{
  "model": "multi-label image tagger",
  "dataset": "photos of plants and fungi (iNaturalist)",
  "train_examples": 90422,
  "image_size": 24,
  "crop_scale_min": 1,
  "horizontal_flip": true,
  "translate": 0.12,
  "arch": "vit",
  "norm": "rmsnorm",
  "norm_position": "pre",
  "activation": "quick_gelu",
  "head_dim": 48,
  "fused_qkv": false,
  "bias": "none",
  "qk_norm": false,
  "layer_scale_init": 1.0,
  "parallel_block": false,
  "inner_norm": false,
  "moe": "expert_choice",
  "num_experts": 8,
  "moe_every": 1,
  "expert_mlp_ratio": 1,
  "experts_per_token": 2,
  "shared_expert": true,
  "patch_size": [4, 4],
  "conv_stem": false,
  "layers": 8,
  "width": 128,
  "positions": "sincos",
  "pooling": "class_token",
  "num_labels": 68,
  "residual_init": "none",
  "optimizer": "adamw",
  "lr": 0.0031,
  "beta1": 0.9,
  "beta2": 0.99,
  "eps": 1e-06,
  "l1_shrink": 0.03,
  "steps": 27900,
  "batch_size": 64,
  "epochs": 19.7,
  "lr_schedule": "wsd",
  "decay_fraction": 0.4,
  "final_lr_fraction": 0,
  "warmup_steps": 550,
  "weight_decay": 0.1
}
Rows from block 4 of a small multi-label image tagger, named by matrix and row number. Rows with one number within an expert belong to one neuron, the router's apart. Each number is 500 + 50 x the weight over its row's rms, rounded and kept within 0 to 999. All counts start at 0. Numbers have three digits each. After the name is the row's rms in percent of the matrix's.
After each expert's rows are labels from the 100 images, of 14976, where the router gives the expert most weight on average: "colour at peak" is the nearest of a few named colours to the mean colour under the peak. Only what is clearly more common there than usual is listed. The data: photos of plants and fungi (iNaturalist).
# router: router (model.blocks.4.mlp.router.weight, 8x128), inputs 0-127
# up: expert up (model.blocks.4.mlp.up, 8x128x128), inputs 0-127
# down: expert down (model.blocks.4.mlp.down, 8x128x128, transposed), outputs 0-127

# expert 0
router.0 095:477483528465682578571439646502500503500526495359469499496404500454506507500514506509530563503500417504356497470542483497523438506495493503463545492500500549500501495502472500529494502421327502495560489506499496502499438505486502500500512504649503498538505557501500503440499517501499501498631503496510444499505506526507507347500505500481499381510471499490430495498413627543472500499490
up.3 401:500500574497499574498499679395508500500500500500511500500275500491499499500500500498500544516500500500500500501501500500498358500500724508560499500500500514506500500497439500501499500494500500500751499500500500674500496500500512500500500518567500500499500501500500500495500498500500500500499500508506501500500497500485500467494503500481499496502501500500469500500507683493500500500500
down.3 364:500500500500500492500500500502500500500500500492500500500500500502500500504500500500500500501500500500500500500500500500500500500500500500500500500500500500500500500512500727500500500500498501500500498500500500500500500505500503497500500501515500500507500500500500500500500500500500500500500498500500500489505500500500500505864500500500500595500423501500500500500500500500500500500846
up.4 008:544500500500519503501500501320500500500500500436515500500471500559499577500500500479500505486500353500468500500500500500499583500500581500564500500500500500493500500500304500499500500649463500500397500500500500713500500500500500500500500685583500500507500500500500500492500492500500500500545500500500500500500500500500500524500500500668500682475497500500500500500494558450500500500500
down.4 009:500500500500500643500500500501500500500500500500500500500500500500500500500500500500500500500500500500500500500500500500500500500500500500500500500500500500500500500500500603500500500500499500500500516500500500500500500516500500520500500500500500500509500500500500500500500500500500500500500500500500500501597500500500500505454500500500500604500483523500500500500500500500500500500999
up.5 267:425499502500642511499477498498490500500500500076415500500499500498527479500501500502496555503500498500431500498512500500499495500499503497502501500500500592499500485500488500509499500496393500500508500500500500501500499500500506500500499500545500500533500525500500500459500634500500500500726500504503484500500498501504499527497501500498490499525500499500471500500507500505500500500500
down.5 353:500507500500500502500500500501501500500500500502500500500500500498500500503500500500500500499500500500500500500500498500500500500500499500500500500500500500500500500502500500500502500500028501500500424500500500500500500563500500495500500500501500500503500500500500500500500500500500500500500477500500500515547500500500500500499500500500500501500501790500500500500500500500500500500501
up.6 008:463500500500500500500500500799500500500500500511495500500621500518500654500500500504500493500500658500513500500500500500500592500500379500386500500500500503500500500500638500500500500391500500500384500500500500378500500500500500500500500717489500500488500500500500500507500521500500500500500500500500500500500500500500500571500500500460500397528496500500500500500488439494500500500500
down.6 008:500500500500500432500500500500500500500500500500500500500500500500500500502500500500500500500500500500500500500500500500500500500500500500500500500500500500500500500500500191500500500500531500500500630500500500500500500501500500439500500500500500500500500500500500500500500500500500500500500500500500500497495500500500500498494500500500500336500518351500500500500500500500500500500114
up.7 427:500500572498499618498499707374508500500500500500506500500295500492499499500500500498500574515500500500490500501501500500498370500500706509561500500500500511505500499497445500501497500495500500500740500500500500664500499500500512500500500518565500500499500501500500500495500498500500500500499500508506501501500497498483500467494504500482498496503501500500458500500506687494500500500500
down.7 396:500500500500500494500500500503500500500500500493500500500500500502500500504500500500500500501500500500500500500500499500500500500500500500500500500500500500500500500511500727500501500500498501500500499500500500500500500504500503497500500501511500500506500500500500500500500500500500500500500498500500500491530500500500500505883500500500500584500438501500500500500500500500500500500831
up.8 005:572500498500509503500500501318500500500500500431518500500504500684500667500500500443500498512500497500470500500500500500501614500500560500505500500500500499482500500500508500499500500538460500500347500500500500765500500500500500500500500393522500500500500500500500500497500453500500500500550500500500500500500500500500500434500500500643500725459460500500501500500497507524500500500500
down.8 006:500500500500500645500500500500500500500500500500500500500500500500500500500500500500500500500500500500500500500500500500500500500500500500500500500500500500500500500500500501500500500500490500500500502500500500500500500501500500533500500500500500500504500500500500500500500500500500500500500500500500500504534500500500500502440500500500500558500000522500500500500500500500500500500502
colour at peak: pink

# expert 3
router.3 115:591506454463556423560457402542517500498488509579565546496561501408454541499539490385488396462503585493562504493496476496534545496492333505356481502501501542425499511492557499552503505490460493494391507500501510404502488501500504500490487339468499491438491532499500501420510399498497497502471486492486443507491501543499514517485489499494511388352434502500599500498430391554515501499520
up.1 015:490500500500506503500500500575500500500500500412500500500896500468500590500500500500500500500500518500471500500500500500500606500500427500425500500500500500500500500500521500500500500500416500500287500500500500465500500500500500500500500552516500500500500500500500500498500710500500500500534500500500500500500500500500500475500500500467500501500458500500500500500500393498500500500500
down.1 008:500500500500500492500500500500500500500500500500500500500500500500500500500500500500500500500500500500500500500500500500500500500500500500500500500500500500500500500500500471500500500500549500500500864500500500500500500499500500488500500500500500500500500500500500500500500500500500500500500500500500500500547500500500500500501500500500500309500506134500500500500500500500500500500392
up.3 025:510500500500498499500500500401500500500500500472500500500456500530500515500500500496500500590500482500494500500500500500500499500500518500631500500500500500500500500500472500500500500545507500500477500500500500547500500500500500500500500299418500500500500500500500500500500522500500500500519500500500500500500500500500500560500500500707500554505919500500500500500500534510500500500500
down.3 048:500500500500500532500500500500500500500500500500500500500500500500500500500500500500500500500500500500500500500500500500500500500500500500500500500500500500500500500500500500500500500500480500500500502500500500500500500511500500521500500500500500500500500500500500500500500500500500500500500500500500500500507500500500500500499500500500500549500000554500500500500500500500500500500481
up.4 013:515500500500497500500500500352500500500500500440500500500415500626500399500500500497500500550500478500481500500500500500500499500500513500551500500500500500500500500500490500500500500498501500500485500500500500603500500500500500500500500177195500500500500500500500500500500483500500500500520500500500500500500500500500500557500500500676500593500502500500500500500500559512500500500500
down.4 013:500500500500500606500500500500500500500500500500500500500500500500500500500500500500500500500500500500500500500500500500500500500500500500500500500500500500500500500500500502500500500500954500500500500500500500500500500500500500567500500500500500500500500500500500500500500500500500500500500500500500500500589500500500500500481500500500500633500367734500500500500500500500500500500489
up.6 021:509500500500494497500500500440500500500500500557500500500046500523500422500500500500500500500500485500524500500500500500500462500500553500591500500500500500500500500500483500500500500497559500500606500500500500510500500500500500500500500498498500500500500500500500500502500421500500500500473500500500500500500500500500500629500500500530500500501547500500500500500500713502500500500500
down.6 009:500500500500500520500500500500500500500500500500500500500500500500500500500500500500500500500500500500500500500500500500500500500500500500500500500500500500500500500500500516500500500500420500500500164500500500500500500501500500523500500500500500500500500500500500500500500500500500500500500500500500500500449500500500500500468500500500500704500486870500500500500500500500500500500631
up.8 618:492500503500523516511500493284500500500500500469496500500584500497506793500500500500500514498500897500474500500500500500504507500500468498505496500500500505494500500500510500500500500529471500500486500500500500496500500500500493500500505467499500500503500510500500500460500505500500500500524500500500498500500500500505500485501500500542504503500588500500502500500464455499500500500500
down.8 613:500500500500500582500500500497500500500500500500500500500500500500500500489500500500500500499500500500500500500500500500500500500500500500500500500500500500500500500497500492500500500500620500500500605500500500500500500403500500221500500500500500500501500500500500500500500500500500500500500500500500500516503500500500500497483500500500500781500157452500500500500500500500500500500480
up.10 050:501500506500520516500500500465500500500500500392500500500721500522500808500500500505500512464500485500467500500500500500500535500500487500441500500500500512500500500500556500500500500651405500500400500500500500516500500500500500500500500386543500500509500500500500500481500618500500500500624500500500500500500500500500500489500500500746500546503516500500500500500500468504500500500500
down.10 034:500500500500500750500500500500500500500500500500500500500500500500500500500500500500500500500500500500500500500500500500500500500500500500500500500500500500500500500500500474500500500500500500500500819500500500500500500546500500472500500500500500500501500500500500500500500500500500500500500500500500500499536500500500500500468500500500500513500142488500500500500500500500500500500354
colour at peak: green

# expert 4
router.4 098:601509466468554404547453397604503504503486513603530540500531503526479493497528492362469367442501513506593506498494490508537460497479331508336484496501502494437496524490560500494499493467479501490446487499504490454507500505508506501498492440404500497430487517502499500434511370501499500495456476486488461495500500542494513537506491500488493405335392502504619496506419417569515499499523
up.4 013:500500500500500500500500500954500500500500500437500500500575500488500499500500500500500500500500500500493500500500500500500500500500442500491500500500500500500500500500500500500500500499422500500500500500500500500500500500500500500500500802500500500500500500500500500500500502500500500500519500500500500500500500500500500499500500500448500500500500500500500500500500500500500500500500
down.4 012:500500500500500498500500500500500500500500500500500500500500500500500500500500500500500500500500500500500500500500500500500500500500500500500500500500500500500500500500500500500500500500852500500500499500500500500500500500500500500500500500500500500500500500500500500500500500500500500500500500500500500500431500500500500500430500500500500502500859260500500500500500500500500500500499
up.5 024:500500500500500500500500500277500500500500500799500500500485500456500485500500500500500500500500530500569500500500500500500495500500622500627500500500500500500500500500500500500500500523671500500562500500500500520500500500500500500500500654718500500500500500500500500500500399500500500500357500500500500500500500500500500500500500500424500499500497500500500500500500500499500500500500
down.5 029:500500500500500521500500500500500500500500500500500500500500500500500500500500500500500500500500500500500500500500500500500500500500500500500500500500500500500500500500500500500500500500446500500500437500500500500500500500500500499500500500500500500500500500500500500500500500500500500500500500500500500500000500500500500500570500500500500367500498566500500500500500500500500500500501
up.6 065:488500500500500500500500500596500500500500500349500500500511500504500496500500500500500500433500452500458500500500500500500499500500482500502500500500500509500500500500497500500500500497444500500475500500500500503500500500500500500500500495418500500500500500500500500500500999500500500500566500500500500500500500500500500551500500500503500509500506500500500500500500505503500500500500
down.6 019:500500500500500663500500500500500500500500500500500500500500500500500500500500500500500500500500500500500500500500500500500500500500500500500500500500500500500500500500500500500500500500481500500500553500500500500500500500500500556500500500500500500500500500500500500500500500500500500500500500500500500500573500500500500500295500500500500967500377422500500500500500500500500500500492
up.7 043:513500500500495496500500500238500500500500500504500500500364500534500695500500500502500500490500369500501500500500500500500500500500528500536500500500500500501500500500497500500500500485590500500482500500500500527500500500500500500500500222500500500500500500500500500500500561500500500500497500500500500500500500500500500593500500500736500513504501500500500500500500595596500500500500
down.7 039:500500500500500640500500500500500500500500500500500500500500500500500500500500500500500500500500500500500500500500500500500500500500500500500500500500500500500500500500500501500500500500142500500500470500500500500500500604500500519500500500500500500500500500500500500500500500500500500500500500500500500500553500500500500500472500500500500515500347864500500500500500500500500500500482
up.9 040:500500500500500500500500500446500500500500500500500500500463500000500490500500500500500500500500500500500500500500500500500500500500512500646500500500500500500500500500500500500500500692520500500500500500500500498500500500500500500500500500499500500500500500500500500500500490500500500500500500500500500500500500500500500498500500500501500500500506500500500500500500499500500500500500
down.9 031:500500500500500501500500500500500500500500500500500500500500500500500500500500500500500500500500500500500500500500500500500500500500500500500500500500500500500500500500500500500500500500466500500500502500500500500500500500500500499500500500500500500500500500500500500500500500500500500500500500500500500500308500500500500500615500500500500497500000523500500500500500500500500500500500
up.11 023:501500500500499499500500500947500500500500500512500500500671500417500339500500500510500500507500485500518500500500500500500496500500515500500500500500500500500500500500500500500500500433509500500519500500500500426500500500500500500500500499586500500500500500500500500517500555500500500500471500500500500500500500500500500504500500500325500444528516500500500500500500505496500500500500
down.11 023:500500500500500374500500500500500500500500500500500500500500500500500500500500500500500500500500500500500500500500500500500500500500500500500500500500500500500500500500500500500500500500876500500500496500500500500500500500500500470500500500500500500500500500500500500500500500500500500500500500500500500500339500500500500500140500500500500470500512451500500500500500500500500500500559
colour at peak: green

# expert 6
router.6 102:598502443471562420550454388598506500505488508603529528501539502468491488506532492371481370455498509502593500490492501490528478493499336507338483497499506493443496523475560498492500494463484501494422487495495496425505502508513501499506490447421504507423489528499500503454511382500498500498472480488490463501497493541494518544502493499491497384333387495506627502500412420581526497497520
up.6 017:502500500500502500500500500219500500500500500414500500500498500596500694500500500499500500491500298500466500500500500500500502500500495500460500500500500500500500500500507500500500500500502500500439500500500500506500500500500500500500500348474500500500500500500500500500500716500500500500600500500500500500500500500500500531500500500736500523500487500500500500500500541506500500500500
down.6 021:500500500500500578500500500500500500500500500500500500500500500500500500500500500500500500500500500500500500500500500500500500500500500500500500500500500500500500500500500589500500500500272500500500507500500500500500500586500500516500500500500500500500500500500500500500500500500500500500500500500500500500968500500500500500495500500500500498500383618500500500500500500500500500500503
up.7 009:500500500500500500500500500899500500500500500466500500500814500437500368500500500500500500500500495500501500500500500500500495500500505500504500500500500500500500500500500500500500500362499500500515500500500500476500500500500500500500500496561500500500500500500500500500500575500500500500505500500500500500500500500500500549500500500411500499500496500500500500500500514499500500500500
down.7 008:500500500500500506500500500500500500500500500500500500500500500500500500500500500500500500500500500500500500500500500500500500500500500500500500500500500500500500500500500500500500500500582500500500498500500500500500500500500500485500500500500500500500500500500500500500500500500500500500500500500500500500324500500500500500020500500500500492500645327500500500500500500500500500500531
up.9 013:507500500500500500500500500336500500500500500385500500500463500568500613500500500499500500492500319500485500500500500500500500500500508500500500500500500500500500500500497500500500500498524500500497500500500500510500500500500500500500500240429500500500500500500500500500500610500500500500618500500500500500500500500500500582500500500832500516500516500500500500500500605508500500500500
down.9 012:500500500500500623500500500500500500500500500500500500500500500500500500500500500500500500500500500500500500500500500500500500500500500500500500500500500500500500500500500500500500500500195500500500515500500500500500500610500500525500500500500500500500500500500500500500500500500500500500500500500500500500764500500500500500562500500500500576500366815500500500500500500500500500500451
up.11 751:498500496500500506500500502995506500500500500496514500500537500498500448500500500498500500556500500500492500500500500500519512500500498501497501500500500500462500500500508500499500500446490500500488500500500500499500500500500501500500500522471500500493500500500500500501500498500500500500500500500500500500500500500500500494500500500470500498496258500500495500500500483478500500500500
down.11 622:500501500500500257500500500500500500500500500500500500500500500500500500500500500500500500500500500500500500500500500500500500500500500500500500500500500500500500500501500507500500500500714500500500517500500500500500500342500500483500500500509500500497500500500500500500500500500500500500500503500500500534509500500500500502526500500500500575500925489500500500500500500500500500500526
up.13 021:506500500500500500500500500333500500500500500673500500500054500631500522500500500500500500500500501500510500500500500500500501500500547500499500500500500500500500500500500500500500500502565500500548500500500500508500500500500500500500500500484500500500500500500500500500500322500500500500466500500500500500500500500500500498500500500531500499500500500500500500500500547500500500500500
down.13 020:500500500500500499500500500500500500500500500500500500500500500500500500500500500500500500500500500500500500500500500500500500500500500500500500500500500500500500500500500500500500500500117500500500106500500500500500500504500500506500500500500500500500500500500500500500500500500500500500500500500500500500500500500500500500595500500500500495500439571500500500500500500500500500500502
up.16 017:500500500500500500500500500318500500500500500558500500500010500524500503500500500500500500500500500500504500500500500500500500500500545500505500500500500500500500500500500500500500500541544500500500500500500500500500500500500500500500500491479500500500500500500500500500500337500500500500485500500500500500500500500500500499500500500580500500500510500500500500500500554500500500500500
down.16 017:500500500500500499500500500500500500500500500500500500500500500500500500500500500500500500500500500500500500500500500500500500500500500500500500500500500500500500500500500500500500500500000500500500500500500500500500500500500500505500500500500500500500500500500500500500500500500500500500500500500500500500496500500500500500632500500500500518500476605500500500500500500500500500500502
colour at peak: green

# expert 1
router.1 101:569509578467418515414462525416495486490530489588472496501509501635535604500443513592470447483500535503590508498512489497549587502496599535570535507501499350507498518503465500425497502574623499495431490500503497629500590502507501500498561575436502498501510398500500502580485549501499500498467512495491585495499487505507486538509495500579497639497550500501537499501634477359498500501489
up.2 044:494500492500502500534534485442500500500500500487516500500500500517490476500511500450501474501500594500399500500500500500528541500500338524481500500500500500473500500500670500501500500499470500500477500500500500469500518500500500500500435495807500500486500580500500500465500472500500500500540500497500438500500500500500500437500499500498500450478521500500498500500248502712500500500500
down.2 057:500500500500500549500500500500500500500500500483500500500500500500500500495500500500500500500500500500500500500500500500500500500500500500500500500500500500500500500500500582500500500500556487500500489500500500500500500495500500249500500500500500500504500500500500500500500500500500500500500521500500500500814500500500500499501500500500500546500243389500500500500500500500500500500754
up.3 028:582500514500499464457471530593501500500500500521480500500500500477500549500494500570500522484500425500563500500500500500448460500500682471535501500500500502518500500500296500499500500521541500500590500500500500577500484500500500500500576502231500500520500416500500500577500569500500500500399500500500544500500500500500500608500501500517500574525474500500504500500659499325500500500500
down.3 043:500500500500500466500500500500500500500500500526500500500500500500500500500500500500500500500500500500500500500500500500500500500500500500500500500500500500500500500500500459500500500500375509500500522500500500500500500545500500656500500500500500500495500500500500500500500500500500500500500496500500500504236500500500500500500500500500500487500916625500500500500500500500500500500376
up.4 028:557500507500490441481496527505500500500500500511492500500559500501500536500496500532500510500500478500500500500500500500491448500500702491501501500500500535505500500500321500500500500528537500500650500500500500562500492500500500500500527504192500500507500466500500500527500538500500500500400500500500522500500500500500500678500500500502500543542486500500501500500662495332500500500500
down.4 044:500500500500500443500500500500500500500500500509500500500500500500500500500500500500500500500500500500500500500500500500500500500500500500500500500500500500500500500500500285500500500500500500500500504500500500500500500530500500678500500500500500500497500500500500500500500500500500500500500486500500500498420500500500500499512500500500500471500798616500500500500500500500500500500142
up.5 300:500496501509499497448486605434500497500500500501460513500496500500543778500378500574433507500500496500502500500508500500500498500500607445524500500500498423504500498500450500451500500561504500501501500500500500670499490500500502500500514498457500500505501328500500500534500503500500500500497494506503600496500500492501491532504506500684509663509499499500500500500679515485500500500500
down.5 324:500491500500500334500500500495500500500500500505500500500500500504500500478500500500500498506500500500500500500500501500500500500500498500500500500500500500500500500499500500500498500500499511500500704500500500500500500502500500526500500500499500500484500500500500500500500500500500500500500473500500500497256500500500500523502500500500500260500143503500500500500500500500500500500443
up.6 096:476500497500569557614516491351500500500500500486507500500472500528492496500511500397505497504500640500287500500500500500636571500500264517492501500500500501443500500500620500501500500549440500500428500500500500496500519500500500500500470478592500500482500600500500500337500455500500500500540500494499410500500500500499500468498495500517500487478558500500498500500351556509500500500500
down.6 132:500500500500500508500500500496500500500500500479500500500500500500500500493500500500500499500500500500500500500500500500500500500500498500500500500500500500500500500489500500500500500500721495500500489500500500500500500400500500442500500500500500500501500500500500500500500500500500500500500537500500500493743500500500500495500500500500500443500076387500500500500500500500500500500519
up.7 016:545500509500466478488500502498500500500500500519496500500548500428500505500499500522500512500500484500514500500500500500492416500500720491597500500500500556505500500500395500500500500493597500500568500500500500552500494500500500500500515527172500500501500476500500500539500553500500500500397500500500532500500500500500500614500500500491500528586482500500500500500753493517500500500500
down.7 029:500500500500500401500500500500500500500500500499500500500500500500500500500500500500500500500500500500500500500500500500500500500500500500500500500500500500500500500500500461500500500500484500500500498500500500500500500502500500516500500500500500500497500500500500500500500500500500500500500497500500500499459500500500500500529500500500500444500999583500500500500500500500500500500333
colour at peak: brown

# expert 7
router.7 099:596513449463555411554453397623503505503486513608520542499559504516478479500530492374469367450501483502596500490498495512561470495485345513350482500500501497415499516502563499480494500484474500494430498499503496446506501501512496499503489447397499501414489525501499502459511391502499499498470479487481453496500498546493511525503490499495490399334390496507624499504424417563522501500524
up.4 006:500500500500500500500500500506500500500500500307500500500556500528500782500500500500500500500500357500482500500500500500500512500500423500204500500500500500500500500500500500500500500522369500500297500500500500472500500500500500500500500500442500500500500500500500500500500503500500500500623500500500500500500500500500500422500500500519500499500489500500500500500500490501500500500500
down.4 015:500500500500500470500500500500500500500500500500500500500500500500500500500500500500500500500500500500500500500500500500500500500500500500500500500500500500500500500500500569500500500500460500500500508500500500500500500500500500502500500500500500500500500500500500500500500500500500500500500500500500500500999500500500500500575500500500500501500500478500500500500500500500500500500500
up.5 008:500500500500500500500500500500500500500500500229500500500502500512500494500500500500500500500500089500455500500500500500500500500500482500500500500500500500500500500500500500500500500356471500500479500500500500502500500500500500500500500290457500500500500500500500500500500540500500500500571500500500500500500500500500500500500500500489500500500492500500500500500500500500500500500500
down.5 015:500500500500500500500500500500500500500500500500500500500500500500500500500500500500500500500500500500500500500500500500500500500500500500500500500500500500500500500500500500500500500500944500500500506500500500500500500500500500476500500500500500500500500500500500500500500500500500500500500500500500500500847500500500500500494500500500500523500500536500500500500500500500500500500500
up.6 008:500500500500500500500500500491500500500500500495500500500999500500500500500500500500500500500500500500500500500500500500500500500500499500500500500500500500500500500500500500500500500500496500500500500500500500500500500500500500500500500500498500500500500500500500500500500500500500500500500500500500500500500500500500500500500500500498500500500500500500500500500500470500500500500500
down.6 010:500500500500500495500500500500500500500500500500500500500500500500500500500500500500500500500500500500500500500500500500500500500500500500500500500500500500500500500500500500500500500500500500500500500500500500500500500500500500500500500500500500500500500500500500500500500500500500500500500500500500500500500500500500500500521500500500500500500000416500500500500500500500500500500500
up.7 005:501500500500500500500500500477500500500500500441500500500334500501500526500500500500500500500500502500503500500500500500500502500500549500508500500500500500500500500500499500500500500348571500500495500500500500516500500500500500500500500047493500500500500500500500500500500543500500500500517500500500500500500500500500500502500500500719500499500498500500500500500500537501500500500500
down.7 006:500500500500500465500500500500500500500500500500500500500500500500500500500500500500500500500500500500500500500500500500500500500500500500500500500500500500500500500500500500500500500500491500500500502500500500500500500500500500438500500500500500500500500500500500500500500500500500500500500500500500500500863500500500500500502500500500500527500500927500500500500500500500500500500496
up.8 007:500500500500500500500500500501500500500500500441500500500590500504500706500500500500500500500500503500493500500500500500500506500500446500252500500500500500500500500500500500500500500508358500500474500500500500483500500500500500500500500502905500500500500500500500500500500500500500500500503500500500500500500500500500500380500500500456500495500499500500500500500500498496500500500500
down.8 014:500500500500500436500500500500500500500500500500500500500500500500500500500500500500500500500500500500500500500500500500500500500500500500500500500500500500500500500500500512500500500500502500500500508500500500500500500500500500503500500500500500500500500500500500500500500500500500500500500500500500500500999500500500500500530500500500500420500501465500500500500500500500500500500456
up.9 522:498500493500501507500500503999507500500500500488514500500562500524500434500500500498500500559500499500493500500500500500524533500500499501491500500500500496470500500500500500499500500487483500500468500500500500502500500500500500500500500528450500500487500500500500500501500504500500500500501500500500500500500500500500500490500500500465500506489364500500496500500500465439500500500500
down.9 490:500501500500500288500500500500500500500500500500500500500500500500500500499500500500500500500500500500500500500500500500500500500500500500500500500500500500500500500501500518500500500500771500500500541500500500500500500418500500463500500500508500500494500500500500500500500500500500500500500508500500500529506500500500500501529500500500500624500915484500500500500500500500500500500547
colour at peak: green

# expert 2
router.2 099:601508436471574410562455395637494509503490507572495527502604500561497471502526495380474371428501462501576483482497486487563508492489351515347489496501509470414496517513573503464494503485461504499403481501503493494506503501512487500497492472399511492423486525504501507466506413503499498500486472483484446502509503541515512503503489504506481445334374509502614498506422408537514502500522
up.5 010:500500500500500500500500500496500500500500500501500500500344500560500549500500500500500500500500497500500500500500500500500500500500439500394500500500500500500500500500500500500500500482497500500501500500500500508500500500500500500500500495551500500500500500500500500500500500500500500500501500500500500500500500500500500506500500500501500501500000500500500500500500506501500500500500
down.5 022:500500500500500512500500500500500500500500500500500500500500500500500500500500500500500500500500500500500500500500500500500500500500500500500500500500500500500500500500500500500500500500536500500500499500500500500500500500500500501500500500500500500500500500500500500500500500500500500500500500500500500500501500500500500500385500500500500465500999482500500500500500500500500500500500
up.6 016:490500481500501501500500500876500500500500500508523500500591500612500285500500500496500500511500506500512500500500500500500470500500491500499500500500500471499500500500506500500500500589464500500596500500500500457500500500500500500500500626421500500500500500500500500500500414500500500500500500500500500500500500500500500412500500500381500494499512500500500500500500438319500500500500
down.6 018:500500500500500279500500500500500500500500500500500500500500500500500500501500500500500500500500500500500500500500500500500500500500500500500500500500500500500500500500500446500500500500810500500500557500500500500500500306500500475500500500500500500500500500500500500500500500500500500500500500500500500500468500500500500500515500500500500553500737235500500500500500500500500500500511
up.7 031:503500539500506500500500500460500500500500500439474500500499500243500806500500500515500500462500477500478500500500500500500504500500492500521500500500500555501500500500494500500500500492501500500433500500500500510500500500500500500500500434495500500501500500500500500492500592500500500500540500500500500500500500500500500540500500500836500509503578500500500500500499540573500500500500
down.7 045:500500500500500694500500500500500500500500500500500500500500500500500500499500500500500500500500500500500500500500500500500500500500500500500500500500500500500500500500500515500500500500249500500500537500500500500500500614500500493500500500500500500501500500500500500500500500500500500500500500500500500500526500500500500500558500500500500527500056548500500500500500500500500500500481
up.8 020:498500475500500500500500500557500500500500500576500500500500500806500244500500500497500500556500508500532500500500500500500478500500511500466500500500500451499500500500505500500500500506500500500613500500500500494500500500500500500500500549522500500500500500500500500511500379500500500500466500500500500500500500500500500449500500500192500495500425500500500500500500454424500500500500
down.8 037:500500500500500372500500500500500500500500500500500500500500500500500500500500500500500500500500500500500500500500500500500500500500500500500500500500500500500500500500500489500500500500665500500500482500500500500500500373500500500500500500500500500499500500500500500500500500500500500500500500500500500500463500500500500499421500500500500467500997445500500500500500500500500500500520
up.9 270:498500511500506507503500500000498500500500500491470500500499500458501590500500500507500507477500473500496500500500500500513500500500497497497497500500500490511500500500500500499500500499497500500492500500500500502500500500500497500500500485512500500511500502500500500497500506500500500500508500500500500500500500500508500505500500500566500504508511500500507500500500539615500500500500
down.9 275:500499500500500838500500500500500500500500500500500500500500500500500500499500500500500500500500500500500500500500500500500500500500500500500500500500500500500500500499500500500500500500437500500500495500500500500500500528500500509500500500498500500506500500500500500500500500500500500500500498500500500467498500500500500497469500500500500432500061526500500500500500500500500500500471
up.11 008:499500500500500500500500500657500500500500500446500500500445500453500382500500500500500500500500499500499500500500500500500500500500498500544500500500500500500500500500468500500500500489496500500500500500500500500500500500500500500500500500375500500500500500500500500500500999500500500500501500500500500500500500500500500542500500500513500500500532500500500500500500520513500500500500
down.11 006:500500500500500503500500500500500500500500500500500500500500500500500500500500500500500500500500500500500500500500500500500500500500500500500500500500500500500500500500500500500500500500500500500500566500500500500500500500500500598500500500500500500500500500500500500500500500500500500500500500500500500500498500500500500500481500500500500999500722502500500500500500500500500500500486
colour at peak: green